Weights of a small autoregressive pixel model.
Data: trained on photos with spoken descriptions (Open Images, Localized Narratives), 203450 training examples, 4.1 epochs.
Rows from block 3 of a small autoregressive pixel model, named by matrix and row number. Rows with one number belong to one neuron. Each number is 128 + 24 x the weight over its row's rms, rounded and kept within 0 to 255. All counts start at 0.
After each neuron's rows are labels from the 100 images, of 14976, where the neuron reaches its highest value: "responds to" is what is common among them. Only what is clearly more common there than usual is listed. The data: photos with spoken descriptions (Open Images, Localized Narratives). In brackets: how many of the 100.
# fc1: MLP up (model.blocks.3.mlp.fc1.weight, 1536x256), inputs 128-255
# fc2: MLP down (model.blocks.3.mlp.fc2.weight, 256x1536, transposed), outputs 128-255

fc1.42 [121  99 150 127 143 135 104 120 139  99 110 139  88 107 130 115 130 127  93 125 132 113 148 101  87 160 196 111 124 132 103 161 112 165  97 129  96 112 112 135 133 132 117  99 104 147 152 151 127 128 110 120 116 158 153 141  93 102 158 153 117  96 166 124 142 100  95  79 153 128 110 121 103 168 178 139 107 118 139 100 165 114 138 116 142  75 134 133 143 116 123 108 133 104 122 168 174 111 133  99 158 121 181 143 121  86 108  95 124 113 142 156  89  97 157 100 137 134  88 165 110 151 121 146 103 132 118 104]
fc2.42 [136 152 160 131  98  90 167 125 108  93 128 117 163 118 106 132 122  94 145 125  86 120 127 116 171 115 107 171 114 138 133 114 153 116 142 172 136 146 153 176 123 162 161 132 122 119  94  87 155 118 178 144 142 150  93  93 178 170 118 144 119 144 109 109  80 128 137 137  76 142 107 141 157 102  72 135 126 137  95 160  98 128  73 100 159 109 117 145 160 116 159 157 116 139 107 107  69 141  92 138 145 135  91 148 120 165 120 151 139 153 102 140 105 132  94 115 111 130 151 171 147 130 125  98 129 121 151  86]
responds to: text has "people" (48)

fc1.237 [143 154 137 128  92 119 141 132 180  95 160 120 141 127 133 120 126 122 137 150 114 149 132 106 144 101 143 119 138 123 168 140 156 121 145 124 171 105  84 150 106 147 148 163 134 127 123 115 125 121 132 165 166 124 139 127 128 100 152 139  71 128 117 115  93  95 159  71 113 151 122 122 134 138 150 113  84 135 141 144 174 150 125 151 125 147 134 156 105 106 149  99 145 155 154 113 125 102  93 183 118 105 104 152 137 112  81 100 153 123 122  91 138 180 136 152 104 110 126 100 144 119  85 147 129 174 109  88]
fc2.237 [101 143 111 123 143  82  79 153  96 165 139 131 181 117 103 105 119 104  84 135 171 107 157  77 173 105 116 135 102  95 117 144 138 125  83 105 141  85 157 129 149 188  88  93 111 123 190 126 163 157 133 155 114  99 122  99 126  95 110 137  95 145 106 100 144 115 158 158 143 105 120  78 152 155 144 144 120 136 121 124 139 120 100 139 151 109 157  90 135 110 107 109 124 126 132 123  85 119 163 153 147 149 110 175 132 160 146 153 132 143 108 160 114 135  89 123 124 130 121 143 133 137 152 133 179 143 119 120]
responds to: text has "sky" (71); text has "trees" (56)

fc1.192 [114  83 118  95 126 134 130 130 125 114 160  98 129  77  77 138 118 128 158 136 126 137 122 117 133 119 111 136 138 123 170 123 131 131 164 139 100  89 126 118 167 125 111 139 134 143 144 162 136 134 120 115 124 125 105 130 152  92 128 134 141  94 115  92 143 114 105 152 119 159 122  92 120 133 119 145  88  87 123 152 151 174 148 114 123 170 137 143 119 107 146  68 134 106 126 125 124 159 103 115 106 128 114 111  99 134 152 142 135 107 124 100 138 113 161  82 181 102 152 175  66 150 167 154 125 125 131  92]
fc2.192 [128 166 131 161 107 104  77 125 128 142  77 119 155 120 129 126 124 123  85 131 108 138 100  98 121  97 118 159 150 158 120 112 112  95 134 137 116 129 154 170  82 142 121 112 117 145 108  53  98  88  85 103  93 202 132 106 124 152 125 144 136 172 139 147 157 137 122 122 138 124 117 147 135 127 178 121 124 154 127 125 135  86 123 151 133 101 124  87 137 149 115 167 117 139 156 150 155 127 116 154 104 123 126 114 143 118  98 138 138 133 139 169 123 115 120 154 121 100  87 108 120 136 107 145 134 116 153 197]
responds to: text has "people" (53)

fc1.203 [148 165 146 128 151 157  84 129 123 166  83 157 131 177 118 134 174 129 194 103 123 104 113 143 114 133 110 122 104  90  93 126 151  80  79 104 110 115 106 145 100 163 117  96 140 159 112  70 137 151 102 117 104 117 130  85 172 112 100 151 140 158 122 104 136 125 146 150 155  95 144  88  97 135 115 127 108 124 124 151 117 105 110 154 149 154 108 105 133 104 160 135 115  82 132 129 128 135 134 104 152 104 132 110 137 137 128 124 111 103 127 176 116  83 124 127 100 180 133 120 115 159 130 172 130 120 130  88]
fc2.203 [114  73 137  97 160 113 157 141 144  98 132 105 137 127 126 108 139 130  87 129 134 151 156 110 101 122  99 129 128 171 141 122 140 143 169 134 145 157 106 113 159 140 180 157  98 117 154 156 121  92 138 169 115  99 125 150  92 109 142 151 121 136 104 135 148 139 134 110  88 123 142 132 114 148 136 150 124 149 146 108 134 131 156 103 111 113 123 109 101 133 150 122 119 184 172  97 123 129 135 192 114 112 154 135 117 132 145 115 106 119 133  97 157 130 119  63 161 126 119 124 157 119 125  75  97 118  91 116]
responds to: text has "grass" (27)

fc1.30 [162 157 126 136 131 134 135 128  95 140  82 127 121 148 124 130  96 102 128 136 134 113 113 141 145 136 140 144 102 111 108 145 127 140  92 109 111 135 139 129 161 109 114 122 142 129 128 104  80 172 118 112 136  99  82  96 112 103 115 102  98 152  99 178 143  63 134  76 178 114 139  90 160  86 140 124 149 156 109 121 148 119 112 159 137  96 118 108 143  98 111 139 114 157 112 137  85 152 136 126 111 156 149 157 120 137  94 155 146 134 100 111  86 118 113 132 131 136 122 162 171 146 116 150 152 126 139 140]
fc2.30 [132 114 111 119 117 113 140 160 124 100 163 131 104 142 140 106 143 121  98 123 176 171 131 113 140 107 123 112 156 145 131 133 124 156 155 154 134  99 142 136 107 133 129  89 111 159 128 149 125 158 107 190 110 138 144 169 145 164 113 143 156 103 134  80 120 108 140 151 103 124 110 177 103 165 157 128 128 101 111 149 105 151 122  98 129 141 122 193 111 168 100 111 148 107 135 143 130  96 121 125 136  86 114 125 114 110 147 119 127 115 140  74 179 119 120 141 143 147 155 101 102 104 119 160  94 135 125  99]
responds to: text has "sky" (60); text has "grass" (40)

fc1.495 [109 102 130 113 114 139 144 145 111 103 120 110 101 129 112 145 116 152 110 121 137 104 142  90 143 138 130 130 124 146 144 124 126 119 119 118 110 146 138 130  95 114 127 115 103 118 120 147 115 168 174 143 115 163  81 153 125 114 125 134 133 194  88 155 120 133  98 128 133 151  99 151 145 139 128  84 129 150 157 122 133 109 118 192 140  93 189 118 122 140 169 135  98  98 156 105 151  96 137 135  99 132 120 137 114 123  89  95  93 151 100 103 116  90 155 147  88 155 102 127  93 151 171 106 118 166 153 123]
fc2.495 [120 153 145 122 134 147 105  98 165 130 165 136 161 110 121 129 112  88 113 112 156 201 154 166 106 114 128 127 118 109 110 135 130 151 138 150 133 142 118 128 152 118 136 121 151 154 104 126 156 121  53 192 156 114 135 123  98 123 144 154  79 146 144 128 128 133 130  82 110 136 183 130 120  93 144 146 111 107  90 108 170 166 197 124 110 131 107 120 115  85 141 169 115 113 149 126 107 140 159 128 136 120 154 155 162 138 145 170 100 113 126 148 141 142  93 139 142 108 125 138 112 103 112 141 134 101 155 107]
responds to: text has "people" (51)

fc1.615 [126 128 149  81 184 107 139 114 106 142 154 139 118 111 154 159  99 127 126 129 164 147 132 141 164 182 125 132 115 162  94 105 128 110 104 160 121 154  78 131 117 172 126 113 140  92 132 126 129 178 108 104 127 147 144  94 128 107 156 157  87 112 126  88 140 146  83 126 128 117 125 134 133 150 163 127 113 132 135 158 158 160 109 102 115 173  99 122 131 133 145 137 137 169  83 174 158 154 137 134 102 163 145 135  65 111 105 167 157 112  88 113 116 124 108 105 122 169 164  96  91 146 125 127 154 108 167 113]
fc2.615 [147 112 103 174 108  92 139  48 151 123  98 113 113 117 125 152 126 124 147 129 125 163 130 114 134 121 142 135 128  91 144 102 144 102 145 104 152 183 156  89 126 130 154  97 172 172 171 109 124  82 106 114 146 101 119 154 113 120 123 127 128 153 136 143 123 134 123 145 120 122 116 135 143  91 136 136 146  93 130 104 133 128 147 118  98  99 139 110 115  93 125  61  97 123 158 134 107 140 111 129 154 115 127 167 109 163 130 118 180  82 144 143 134 137 143 106 143 135 125  83 123 101  99 143 111 155 128 106]
responds to: text has "grass" (30)

fc1.624 [ 98 100 119 104 121 107 175 113  89 139 143 148 140 134  99 157 124 129 102 138 121 111 137 105  80 109 166 106 147 140 161 152 114 105 111 116 133 125 103 142 135 114 175 130 167 165  73 141 110 144 124 133 123 117 157 137 174  87 121 137 137 146 124 137  92 125  97 106  98 121 138 119 131 125 120 118 125 153 114  95 134 141 140 174  72  92  90 129 156 115 118 141 138 141 132 142 112 141 134  97  88 136  98  73 123 131 127 137 110 174 137 141 149 119 160 188 134 103 106 141 155 143 139  97  72 131 165 135]
fc2.624 [112 145 161 115  90 149  89 133 134 131 122 107 135 103  88 152 169 122 122 113 189 125 120 156 109 161  57 158 139 107  99 107 151 144 170 157 132 156 137 141 117 148 121 133 169 132 156 107 183 123 146 169 129 187 115 130 100 177 115 130 114 106 143 136 169 144 143 117 142 135 152 133 142 148  91 133 144 114 125 177 126 153 127  99 103 150 145 104 125 106 173  92 123 116 161 134 178 152 139 102 134 110 126 155  83 131 138 117 119 129 141 116  97 109 107  79 121 105 144 127  82 146 108 142 152 146 107 121]
responds to: text has "people" (56)

fc1.410 [149 122 133 127 144 131 152 113 143 110  78 114 103 126 126  72 161 128 130 125 116 140 124 154 116 103 138 115 107  90 120  57  98 140 146 160 114 107 130 147 139 136 129 150 124 133 164  87 134 140 114 176 112 153 136 183 129 141 163  96 123 166 124 142 144 115 118 126 140 114 117 128 147 108 167 142 116 116 156 144 102 134 145 106 137  83 143 118  72  86 118 123 183 152 103 104 146 120 126  82 175 127  87 153 150 150 141 131 119 205 153  98 132 115 154 152 123 119 168 144  76  98 162  70 109 116 113 136]
fc2.410 [ 75 102 153 148 114 131 170 136 145 135 131 118 157  92 129 151  98 131 157  91 125 133 120 130 144 143 138 116 170 160 119 142 191 129 102  64 109 154 115 109 168 134 180 123 133 123  85 145 159 148 143 128 112 147 133  98 163  90 101 111 152 115 165 146 103 124 117 115 151 111 109 119 142 146 119 123 145 113 108 116 111  84 133 147 130 121 134  97 172 108 118 141  87  74 144 148 109 149 130 150 155 120 130 126 113 110 132 159 156 149  84 100  78 156 147 156 134 119 166 155 131 155 117 135 107 159 151  85]
responds to: text has "sky" (65); text has "clouds" (31)

fc1.270 [105 154  91  96 119 133 155 143  96 145 126  69  95  97 106 154 118 160 126 178 100  80 120 107  94 147  89 118 164 126 119 141  89 132 144 101 101 143 139 144 128 160 134 134 160 145 121 129 160 146  96 122 106 143 149 151  84 123 163  85 160 136 113 116 105 173 137 178 118 132  94  95 167  87 127 145 105 136 175 150 119 112  87 124 114 127 150 116 133 125  83 106 123 146 131 107 127 167 107  98 157 120  96 181  76 138 111 102 138 167 104 107 150 139 182 125 145 105 136  97 134 147 153 105 126 136 117 138]
fc2.270 [ 83 121 188 131 164 114  99 119 140  96 133 148 118 165 112 160 125 112 149  88 135 155 103 125 136 106 143 130 106 175  95 145 155 124 125 165 106 103 118 122 118 136 154 134  92 128 131 110 141 117 104 150 153 159 111 102 145 155 130 171  92 144 185 113 157 102 155  72 110 123 134 148 145 134 136 152 122 140 145 128 141 138 131 121  84 119 107 101 154 150 142 105 110 115 119 102 135 153 125 146  72 128 107  97 167 124 150 144 152  62 134 132 121 102  82 100 132 100 116 113 104 132 151 127 133 117 110 157]
responds to: text has "people" (49); text has "standing" (49); text has "persons" (25)

fc1.23 [112 124 127 133 130 107 103  99 129 110 159  72 142 146  48 143 139 166 123  83 112 105 148 118 162 152 149 132 168 159 151 167  92 125 123 122 128 111  85 151 119 117 134  92 103 126 146 173 115 131 100 109 117 131 111 109 133 130 112 166  92 148 116 156 123 180 120 138 124 156 114 145 136 102 130 104 141 128 128 153 168 139 122  89 115 164 108 127  90 125 139  81 148 146 126 140 100 163 120  88 135 146 112 137  66 116 121 131 126 139 109 121 137 127  79 106 101 164 114 114 170 130 137 151 135  48 117 116]
fc2.23 [151 138 180 141 132  82 131 143 137 158 124 166 139  95 148 106 114 143 142 150 143 140 137 145 115 145 118 112 115 122 139 129 100 126 119  99 127 145 108 131 162 123 148 111 163 132 126 154 129  87  99 181 141 149 139 139 110 133 120 120 147 133 150 106 122  91 146 160 175 105 156 119 125 118 126 154 110 143 165 123  79 123 151 139 114 139 125 104 111 150  91 129 141 124 155 140 164  89 167 148 144 119 136 162 155 145 157 146 106  99 131 143 131 106 140 162 147 122 133 133 124 143 108 112 128 163 104  85]
responds to: text has "grass" (39)

fc1.746 [117 175 132 115 118 106 116 157 147 144 108 146 146 129 129 167  98 108 133  91 109 138 131 147 135 132  99 141 167 140 118 168 109 201 138 126  93  98  95 135 137 121  93 133 163 142 122 129 124 159  92 130  85 109 155 148 145 174 134 104 150 155 131 116 136 111 150  87 120 137 126 119 100 147 137 129 114 105 145 178 147 106 139 175 128 132 150 123 114 124 169 134 165 119 104  69 131 157 150 130  95 137 122 115 143 107 153 139 105 116 139 112 102 113 176 161 174 127 121 142 130 129 155  93 139  96 100  99]
fc2.746 [138 154 127 161 113  82 113 145 110  72 140  79  67 139 105 130 144 125 131 165 140 130 130 132 125 120 102 129 113 157 126 129 135  96 114 120 143 127  92 135 107 132  86 115 118 135 136 167 104 132 135 142 114 125 100  96 111  66 125 163 163 119 115 107 123 151  81 113  79 109 115 127 194 150 108 116 137 144 105 124 118 147 123 153 133 149 144  91 124  98 158 111 144 113 151 151  94 117 160  97 149 105 136 126 133 131 131  99 150 162 120 139 159 142 107  80 104 149 147 105 173 160 118  98 105 119 158 146]
responds to: text has "people" (45)