From a checkpoint of a small autoregressive pixel model.
Training: muon at rate 0.03, 6500 steps, batches of 128.
Data: trained on photos with spoken descriptions (Open Images, Localized Narratives), 203450 training examples.
Rows from block 4 of a small autoregressive pixel model, named by matrix and row number. Rows with one number belong to one neuron. Each number is 500 + 25 x the weight over its row's rms, rounded and kept within 0 to 999. All counts start at 0. Numbers have three digits each. After the name is the row's rms in percent of the matrix's.
After each neuron's rows are labels from the 100 images, of 14976, where the neuron reaches its highest value: "strongest on" is what is common among them. Only what is clearly more common there than usual is listed. The data: photos with spoken descriptions (Open Images, Localized Narratives). In brackets: how many of the 100, against the usual share in percent.
# fc1: MLP up (model.blocks.4.mlp.fc1.weight, 1536x256), inputs 0-127
# fc2: MLP down (model.blocks.4.mlp.fc2.weight, 256x1536, transposed), outputs 0-127

fc1.45 083:504505492497491486516501499500496504503493443470520508468557514485477462468535481527517565486522494428477491497499527511530518484491491493487530544498452507505534505496488517517500493531521472455482463493454494495520511471497535463563491519501510474478505478521503513507505478522486519462490552502498504442502500507489491484530503477528482495497498509513517477472525501523531545478543
fc2.45 095:514524502465514523492472485499516506506492465473488492538440478490515515531497498515495442449504464512504485480509475510468501554521515495472482494488533515492480487520492476494491485461506520519498555500539470519461482505535473515470508464502444517498499537482504548484494511517505508513496478486512516515517494501517551513496496498470510534479467475528487522501487514486489518498493
strongest on: text has "table" (37 vs 13)

fc1.306 104:497495475499525492463528482527472487500487523491507534456467533527496515562524432475491507543524530487489520530495471528573497513477511519509498531543540512516530527516483492500501494488486501538491497484497476471548489469503530555472498508490498497502476494503520522515494455509457504465524479526523512505458525501454533550495474482500494494468524513502479482468498467508503463538482
fc2.306 113:495522536484472513527481524510499494502503469524468499558524516508509512502489518519508518487486484481500453482485536484435497499491509531481515516507507516507488489510486458500494484494503491455494519505497545538459515548489522407474519485519487503473534494489482419474457507528473505539482493530484511519473526510529534465523490503440502515528512503496510493511492544526518524538456
strongest on: text has "sky" (54 vs 24.7)

fc1.158 108:521482513487503470482509474528502498551525523515449494521464467518490462500474475496503496508501529522525547453497493498509515519495524460454476506481485505501512511482501483466504500456542520442495487472523525437477513507508499490490487493511497524486514483458452528523490451499459511507471515522510525501493470513563469448540513514485522462544511498525522500467457489496516512496528
fc2.158 102:470502489517509509513464519483501513456501493504491498465533491488520492535487543530503501459457521474451441530497508481528527491513467521532520462528498469535466516494489529536499484556495447513496497518510491501450482510524518439512465508483539503530508489545567469478485545522533503484530468492498460510530525486431538510488507507518458520507487506497500496513497478510467487504520
strongest on: text has "people" (47 vs 21.1)

fc1.18 105:485516491493511484484494439493486534517505536531508532466479518501487476502537507467478497481465495481500503533500478494530497506501505479530533490475525534486521504501515518520547506511475493475527529535501475431523518523496490509513504538546497487527466469499451504524480470471501511513491506494542516510495509486501464491500433537513500505478529510513481516499497479462494492507501
fc2.18 101:502512490552478478541515513459520462476518497483478470513528472488523485527476485535517505549519514488461526521490481462436499492487476498479460517534467519511535508492488475467470487529521517531515507446511496524505484460509499492493500517484491470497517520515514484487500510498504469474523464479475470482493475523506524495496523471543502459499497512513530473500518482516500475502487
strongest on: text has "table" (35 vs 13)

fc1.415 088:489484496514462540492559497525514453516516512485513453547533518493519452525507534480499472490467521516550503499518468522478562490500447560483501467500491533465505520502481486489538502514538489511489507519494486510494501506526527481526487506476478524497479463516462528486479464529473458491473479521493542546527463489472500537502495472491528488522519492491503507482462508494463516454519
fc2.415 085:502452488482527495491518489494478441470471520504490535513485464465429491501490444463537497535490526464480521522520471476574483542475490448490508487482489513499464522509462484471499525516524496453516483475465527482519527497482523479499494500508515511515480507526546512504501567490463511466501476505446469515448473503539507493512499523469533518514489534487514493530470513518501513549461
strongest on: text has "trees" (62 vs 27.3); text has "sky" (55 vs 24.7); text has "grass" (27 vs 10.1)

fc1.91 104:471530506515467471466516489474532531500486492518497528471494462517489447450490516463498471498517518498532545472507465478505499502466516510555490540467492523529491534488473504483504463471494487528473531506503478459545505485512516496488482528486500505543479470521488485461538485525482477544508487535517505494473441528510489494504506544484502561478473434476527491532496527452484503485481
fc2.91 116:528475453490478511525520482515488499536480517483513514509445529512470511523510514505510498482505476486483484515469546512460491511496502536487516482526447467471474535483548516531481532535502517461561483520476530500485488503491479527505552487490512518474465534533499503519481522473528546516494541502463494527490516450463534515475549481506494445505495557542549503450494459498487513513505
strongest on: text has "standing" (46 vs 22.9); text has "holding" (35 vs 15.9); text has "two" (29 vs 11)

fc1.21 089:532516486459474540534511496535517473515529475521525513472518508518490468516510472481502490545532506530472480508477478505517504479498508490470523556469485471529474523468484494540484488518545495490573459487452536505526477483478468486559485483515461494495510465524482472496517505524486443492526518506504501535465493507500517510487491477512471472470502526450461463506512554488511558474511
fc2.21 096:484477519525510477543525517544526516519511494497529525485514493477522485498482524520557466487507494472490516501528509465526511488526507493514492463504524496475485475507495496480542509508485493533435509515589428524476506569504477473471507475556497487471490477492493516498485481495527500515531485494465545517532504459479469524499484499543508488505515501512559556470496472507493457500510
strongest on: text has "wall" (43 vs 20.2)

fc1.323 113:514553501502505509481504547484446503525569495520488496502472533490517503496504502484497498494494523484519472493474475506493455461523520516490489459479485487479525516501485497471496524517512496490530439522485498458533494480517491481491491504481485514555507445483474516465447520515514491502493485519497491507480474492488507463495512495496468472520508488493517451506493515496569496527535
fc2.323 084:491455522507483510503496467492513501481482528495473497512521478493472483478477514502474517554496453484535511501478479493503545534465503459501527496487523494495485466544506512559492463527503502552470489478515529528482543518460493491463528486518524514463522493492507458475496463507510506524519490433489494512511468533510514501500466460451482490528450498514524539516508532483472513486497
strongest on: text has "sky" (81 vs 24.7); text has "trees" (70 vs 27.3); text has "clouds" (25 vs 4.2)

fc1.65 123:508499511465537514459515462510513537483467491527477487459526486512493526501502455530455558509469525538470507486496503436493482494498517476500512511477466502514540498505516503542497485503479504492500522464522510512556511486532486515502470491520486483550498505481528492512505462483530504499505512508528536489494517469499471486537469478510497517523505508492467507504496505453513521443485
fc2.65 104:496460511542467489558463511518459457487526525477527512540466525475503480501512532457520459476520455470457457521504445520515509511519466518510508482482506523518495531484473503487512502506510445458470522488545477461442507486494529482524529481475517465474473530521513528486476509474481509489516495514506466521521474531492511515475525464461494488493524468541529488462444496552483531525478
strongest on: text has "people" (64 vs 21.1); text has "standing" (47 vs 22.9); text has "table" (39 vs 13); text has "sitting" (37 vs 14.7)

fc1.751 139:518426482495520528566513502534481489473535476489509518485535492487536498497460503493522522498483466532477485505492451479501568503473522474472476500476516600513514505452503492480457480515520491504491511512496491465499488498459505508489457480535485496533529493486503452493510462493540492510484518489472496507507535522525492461510507474457483458530511478543437529513474492491515576499504
fc2.751 109:491493512511514505464501490530507508508489509537509458517449470521505476500542489481469505476514518486472482506493490508509523473504472465509509462491491473483536509533468541500524487491538464475534535511535527537455495453554500499537472550465531549517492471535486518509478529496508515479483453548491506510513510484478483482516514483510522580500479525527557505491464482511467499478489
strongest on: text has "standing" (52 vs 22.9); text has "people" (48 vs 21.1); text has "table" (30 vs 13)

fc1.88 090:456475536475468517517495516533471476519531514534523504537518491482467461483484486523521550476472531508487477538468478514505499483519485478483464526522473505463513465513521550486492460529527487482490534537507491499515525520510516487493555479538475490496521489501496483508553486476538502499510478494468475512489509519515522490479530499464453491483489522469480505453484531510512498479506
fc2.88 080:538545463508533504511486469501499500519471506450518498475478506516533555535536491458494476510536487510509536500518521484498519565504497502497479502485485488503466492483475518521475517455492477527499481497458530489500459508508508525488491526478504535508486512504516503490458524545491502489477544522514472498532480512483470517517505536522567516515509484513518510520513479495459540525472
strongest on: text has "table" (31 vs 13)

fc1.504 112:525486478573495499556487539491458531462523432460545518463499485504514478488532477508493513462499455519495513514482480471508515524506513488512510513488486509523524544476520520484509515527495507533484492507543496496457523494503466499541488512483486483486492490486489524487508488484513484513507461499497533481505536486493478468508487545529508502497520508499550484504473536529494523489490
fc2.504 120:500479503462530474503512476517497468499492542510481497528465505512479493494492500516494467539498503495475474488458518509503455466534520537531507507498476560503528505504470478535516474464475476503445549494482493476519450523531523487463476503525504494498521500484520454500466463494500499473467539536528489516518481488508517492507459513473477541517494538498479502510494460511517477476512
strongest on: text has "wall" (52 vs 20.2); text has "holding" (42 vs 15.9); text has "wearing" (35 vs 12.4); text has "man" (31 vs 12.1)

fc1.594 111:443502505534501464521500506534539521503517493493473483527500550532470503509480470494521509479468504480499497519501505480513449549523483512489469517488484523495505529500512517442504518523490487509462481504512484481459493550505548508490453475490510499553513522538479518461497546507484495551484529543513477511519458468532501475533438473526563457488529450511478530524502514521474503523450
fc2.594 107:488480523468516529498503488486469471536474485496524504532519456486524484518538531492479523498494497514454482484475490499492507500513499492533540515476488526540526501471477511559499463474507495491508519475511493509509507500470526458469523543513523484483511510450494486528507472478537479445500465494504536519484514504487472523509536533517501482520518504497518494501482510482496513479513
strongest on: text has "people" (47 vs 21.1); text has "sitting" (34 vs 14.7)

fc1.619 124:454449491465498480478514487515504481499471545519551498504475507496457504535456516422483507481520515511509529492488501473533474511521537519491492506516498482514494514484505515517500506513450460490528501486459486514484513481518524487478522483533525460513530502471538480494501507463514521553496535513498529498522474505550451467512474515530555541481492537525494497537486502467479500487484
fc2.619 118:554532505505542524475500514488503515497508445483479508539494480501551500480484481544515484533469520534469484534489465475489512514432500521509517510469502497485526551433477494515500498505523483473489522459531498464509545488467498510510516439483450522497454486548471511471485468558523515488495525473521496522479484501477528469472508512460465468522516442514479518501457494519514478499494
strongest on: text has "people" (50 vs 21.1)

fc1.743 129:501531503508512470539510498552484507467499532474481482559507509493487478508509467497527493520462550548497531497496509547519531511482492499481502473478499527464473487514517471500506448449492495506481468492492497516484539516514537524506496515531501488463527501503498512508518506497496527467534517523493504507492481535516518498502501479496531505525494533491531484516504524484497520528490
fc2.743 123:475505484485512536466489520463452489507534469540547501512500471517471489496502469488510480553526477491541517494448500495474509508527512518507502498488492512522513482516529524475534490484449518475517477492469490524499484496545524485471511527489510510543511484487487486486463517508505507535530479468475486484520481481483522540521516500500471515496482521534516501495481490516518471457527
strongest on: text has "people" (44 vs 21.1)

fc1.368 112:523538493496506528525493465504494510508509496473487476529467524512512553470520439465466535517498488547491478501486501537505511512516471444528537496493499531486469474526501508454494546491526508502549543489488536488544517501483513517554475471472503509506544513440490492489510503476444484539465491495510517470501515471494514510497495499482475534478491468495501470541460528474526512479488
fc2.368 113:515493548507494502474534517503461510451529445540467493492505444526519542511473504478505449478516523519489514485512486498471507430486517484470467501461465485485510535490501507492470523490506533505506488531471468486473477494519468479517539486529527476467493468520547496547523466551532535471525485494480471525511510508497467473475511442509459477493492513525527489506521505475513504508539
strongest on: text has "sky" (60 vs 24.7)

fc1.599 099:531467516504513503513494471493454491462450495511512515508491495522496517512515515518508516487523510526523481499474503520484457452482527457523472515519501473479510513454505522493530466520488470414504506509501511458536423521487510499487535483490469538500514502460538512550534561474486498542505494533533474504494484527478512473504546460495468522499487512490510432524537526535471510510484
fc2.599 101:470517485459524518505520506510533545568499553537493487506506467474498495499539477485508528522498483486501526505504478476520535511515522535495484512467480531532517526541497528478529531496516524545505504512559497513514545494470479518499459490511516428501488479565449485475491433499486493451492487472455560538501540488532523495494485517514509512490468463530506515474518463474478515499520
strongest on: text has "wall" (42 vs 20.2)

fc1.284 117:477479490456461481504514509543493501467532518464506498470519525497520498488462480524467484484494535504574501470524508441499485499536495513488474480491489498480494471512539465542504495521459517481491474486489515507515525453498525486551503521506528528561541524497483548567501443491504524484488502500498510534509476522479522477516511447506535444476465529486471488500522513555492474509504
fc2.284 114:517514533480540554494498505504503505540484491472491508525494467490531507497526461533528515490499504548475505511482510508497525533478514509519491476511475500539485500481490516459496498479568515485489530496510500555510516498486522482476507524497460489436494511495510475510491494521466482506488476486501506474478516453526444519527456528500496527519535491544493484497502487487488529477522
strongest on: text has "trees" (58 vs 27.3)

fc1.52 102:479502499475460543497494536508448497512481465532484502508527507502439520526550480462464510490547556540491491491492516523463473539432488455511516449481466525480487531535454534496485534456491493467512515504533509524494478463542523499525470506454487516492498475488468494511490505508497532476485524530479457498493517494488506488469498472475521494489510465476500501503490513504500537509485
fc2.52 099:494470471489467498553526543484470492489489519463472495488487481495510475477482504530534483493450519500501486510484494559491489514502469487463521487509555467473509498495474488546498524510510476486491498450494504500538494529490474475478534548510501512516517527515496524490487481480530535536513502478486478483539487473487452527487510543496505522547516510485523531505538493512536531504508
strongest on: text has "sky" (61 vs 24.7); text has "clouds" (26 vs 4.2)

fc1.749 116:505513512504467503499537536535487509462447489516494500472500490478467476474475497451461472514466474497522508483513489471529495446486529510501497532503527516468485478506484481543503499531495488483563501499444443516520532487551510506505483511514524481535545512538543546494468466487482490485483470555528495492532492515469443507497481508538535499510509506527527490505522475494500505467521
fc2.749 112:483511508479501546499489492497495518509541488492494489508480496522513514531502566559514512511550513492509520484464497487478512538449476503516512476500498499521489497508512515477448487525516516498465479446513536505501506537496512469516481495516494502498487483459520480494481530486545484525519462502481488497475472479518506466539491467469476487489458481475493464500464513540453500529513
strongest on: text has "trees" (63 vs 27.3); text has "sky" (57 vs 24.7); text has "grass" (28 vs 10.1)

fc1.635 085:503430501488513488472480505454460491519471523534475491507487440468511505484464519459492480496526484508520491482491543509532514470521491475533498515434519492501506504535502545458448475517548490505491481481491480506497481452491492492522495518509492497483526526497518501493515497486522499492554477530517471492527527500496492518528507524509450470472516507506502453477465498448462515497537
fc2.635 086:480522505477490496484516502497479520484550501477485511488540518476465496489547499532480450458481494535518498539524443514494536557512501503488535467505498486527450527444505509562563509459493484544482502517507473514508526524517500502507473486514501489505457487503432486527520526517538513487492502517477486476509475511503469441493512468507511507545520484476520519534509522543486503497479
strongest on: text has "table" (34 vs 13)

fc1.321 093:467503518538506495490491487486478525504488538506517494479519487540494501484551508494441502529492517498521518516506497522534513530516506496478504512504477505476518481537518558494541469476541509485530487474474499496481485487585445537512525501455481524458544453462508514508503480472462543508516539489489468444509492491499472517460542503522497508488529533481496498482543497515560514540462
fc2.321 106:503517462499493507533509487477505514507516476465427526509444489517507515525506463536513550450466523522520461473500496498499477477506504503475488483497524481478469511471522499490456532522472459493513503527459457486490506544481510493505470548517489494528468511553477483480494524513472469481449480501495528488508558557496483490528518516487500494522497455489526498528495507523508510507510
strongest on: text has "sky" (67 vs 24.7); text has "trees" (55 vs 27.3)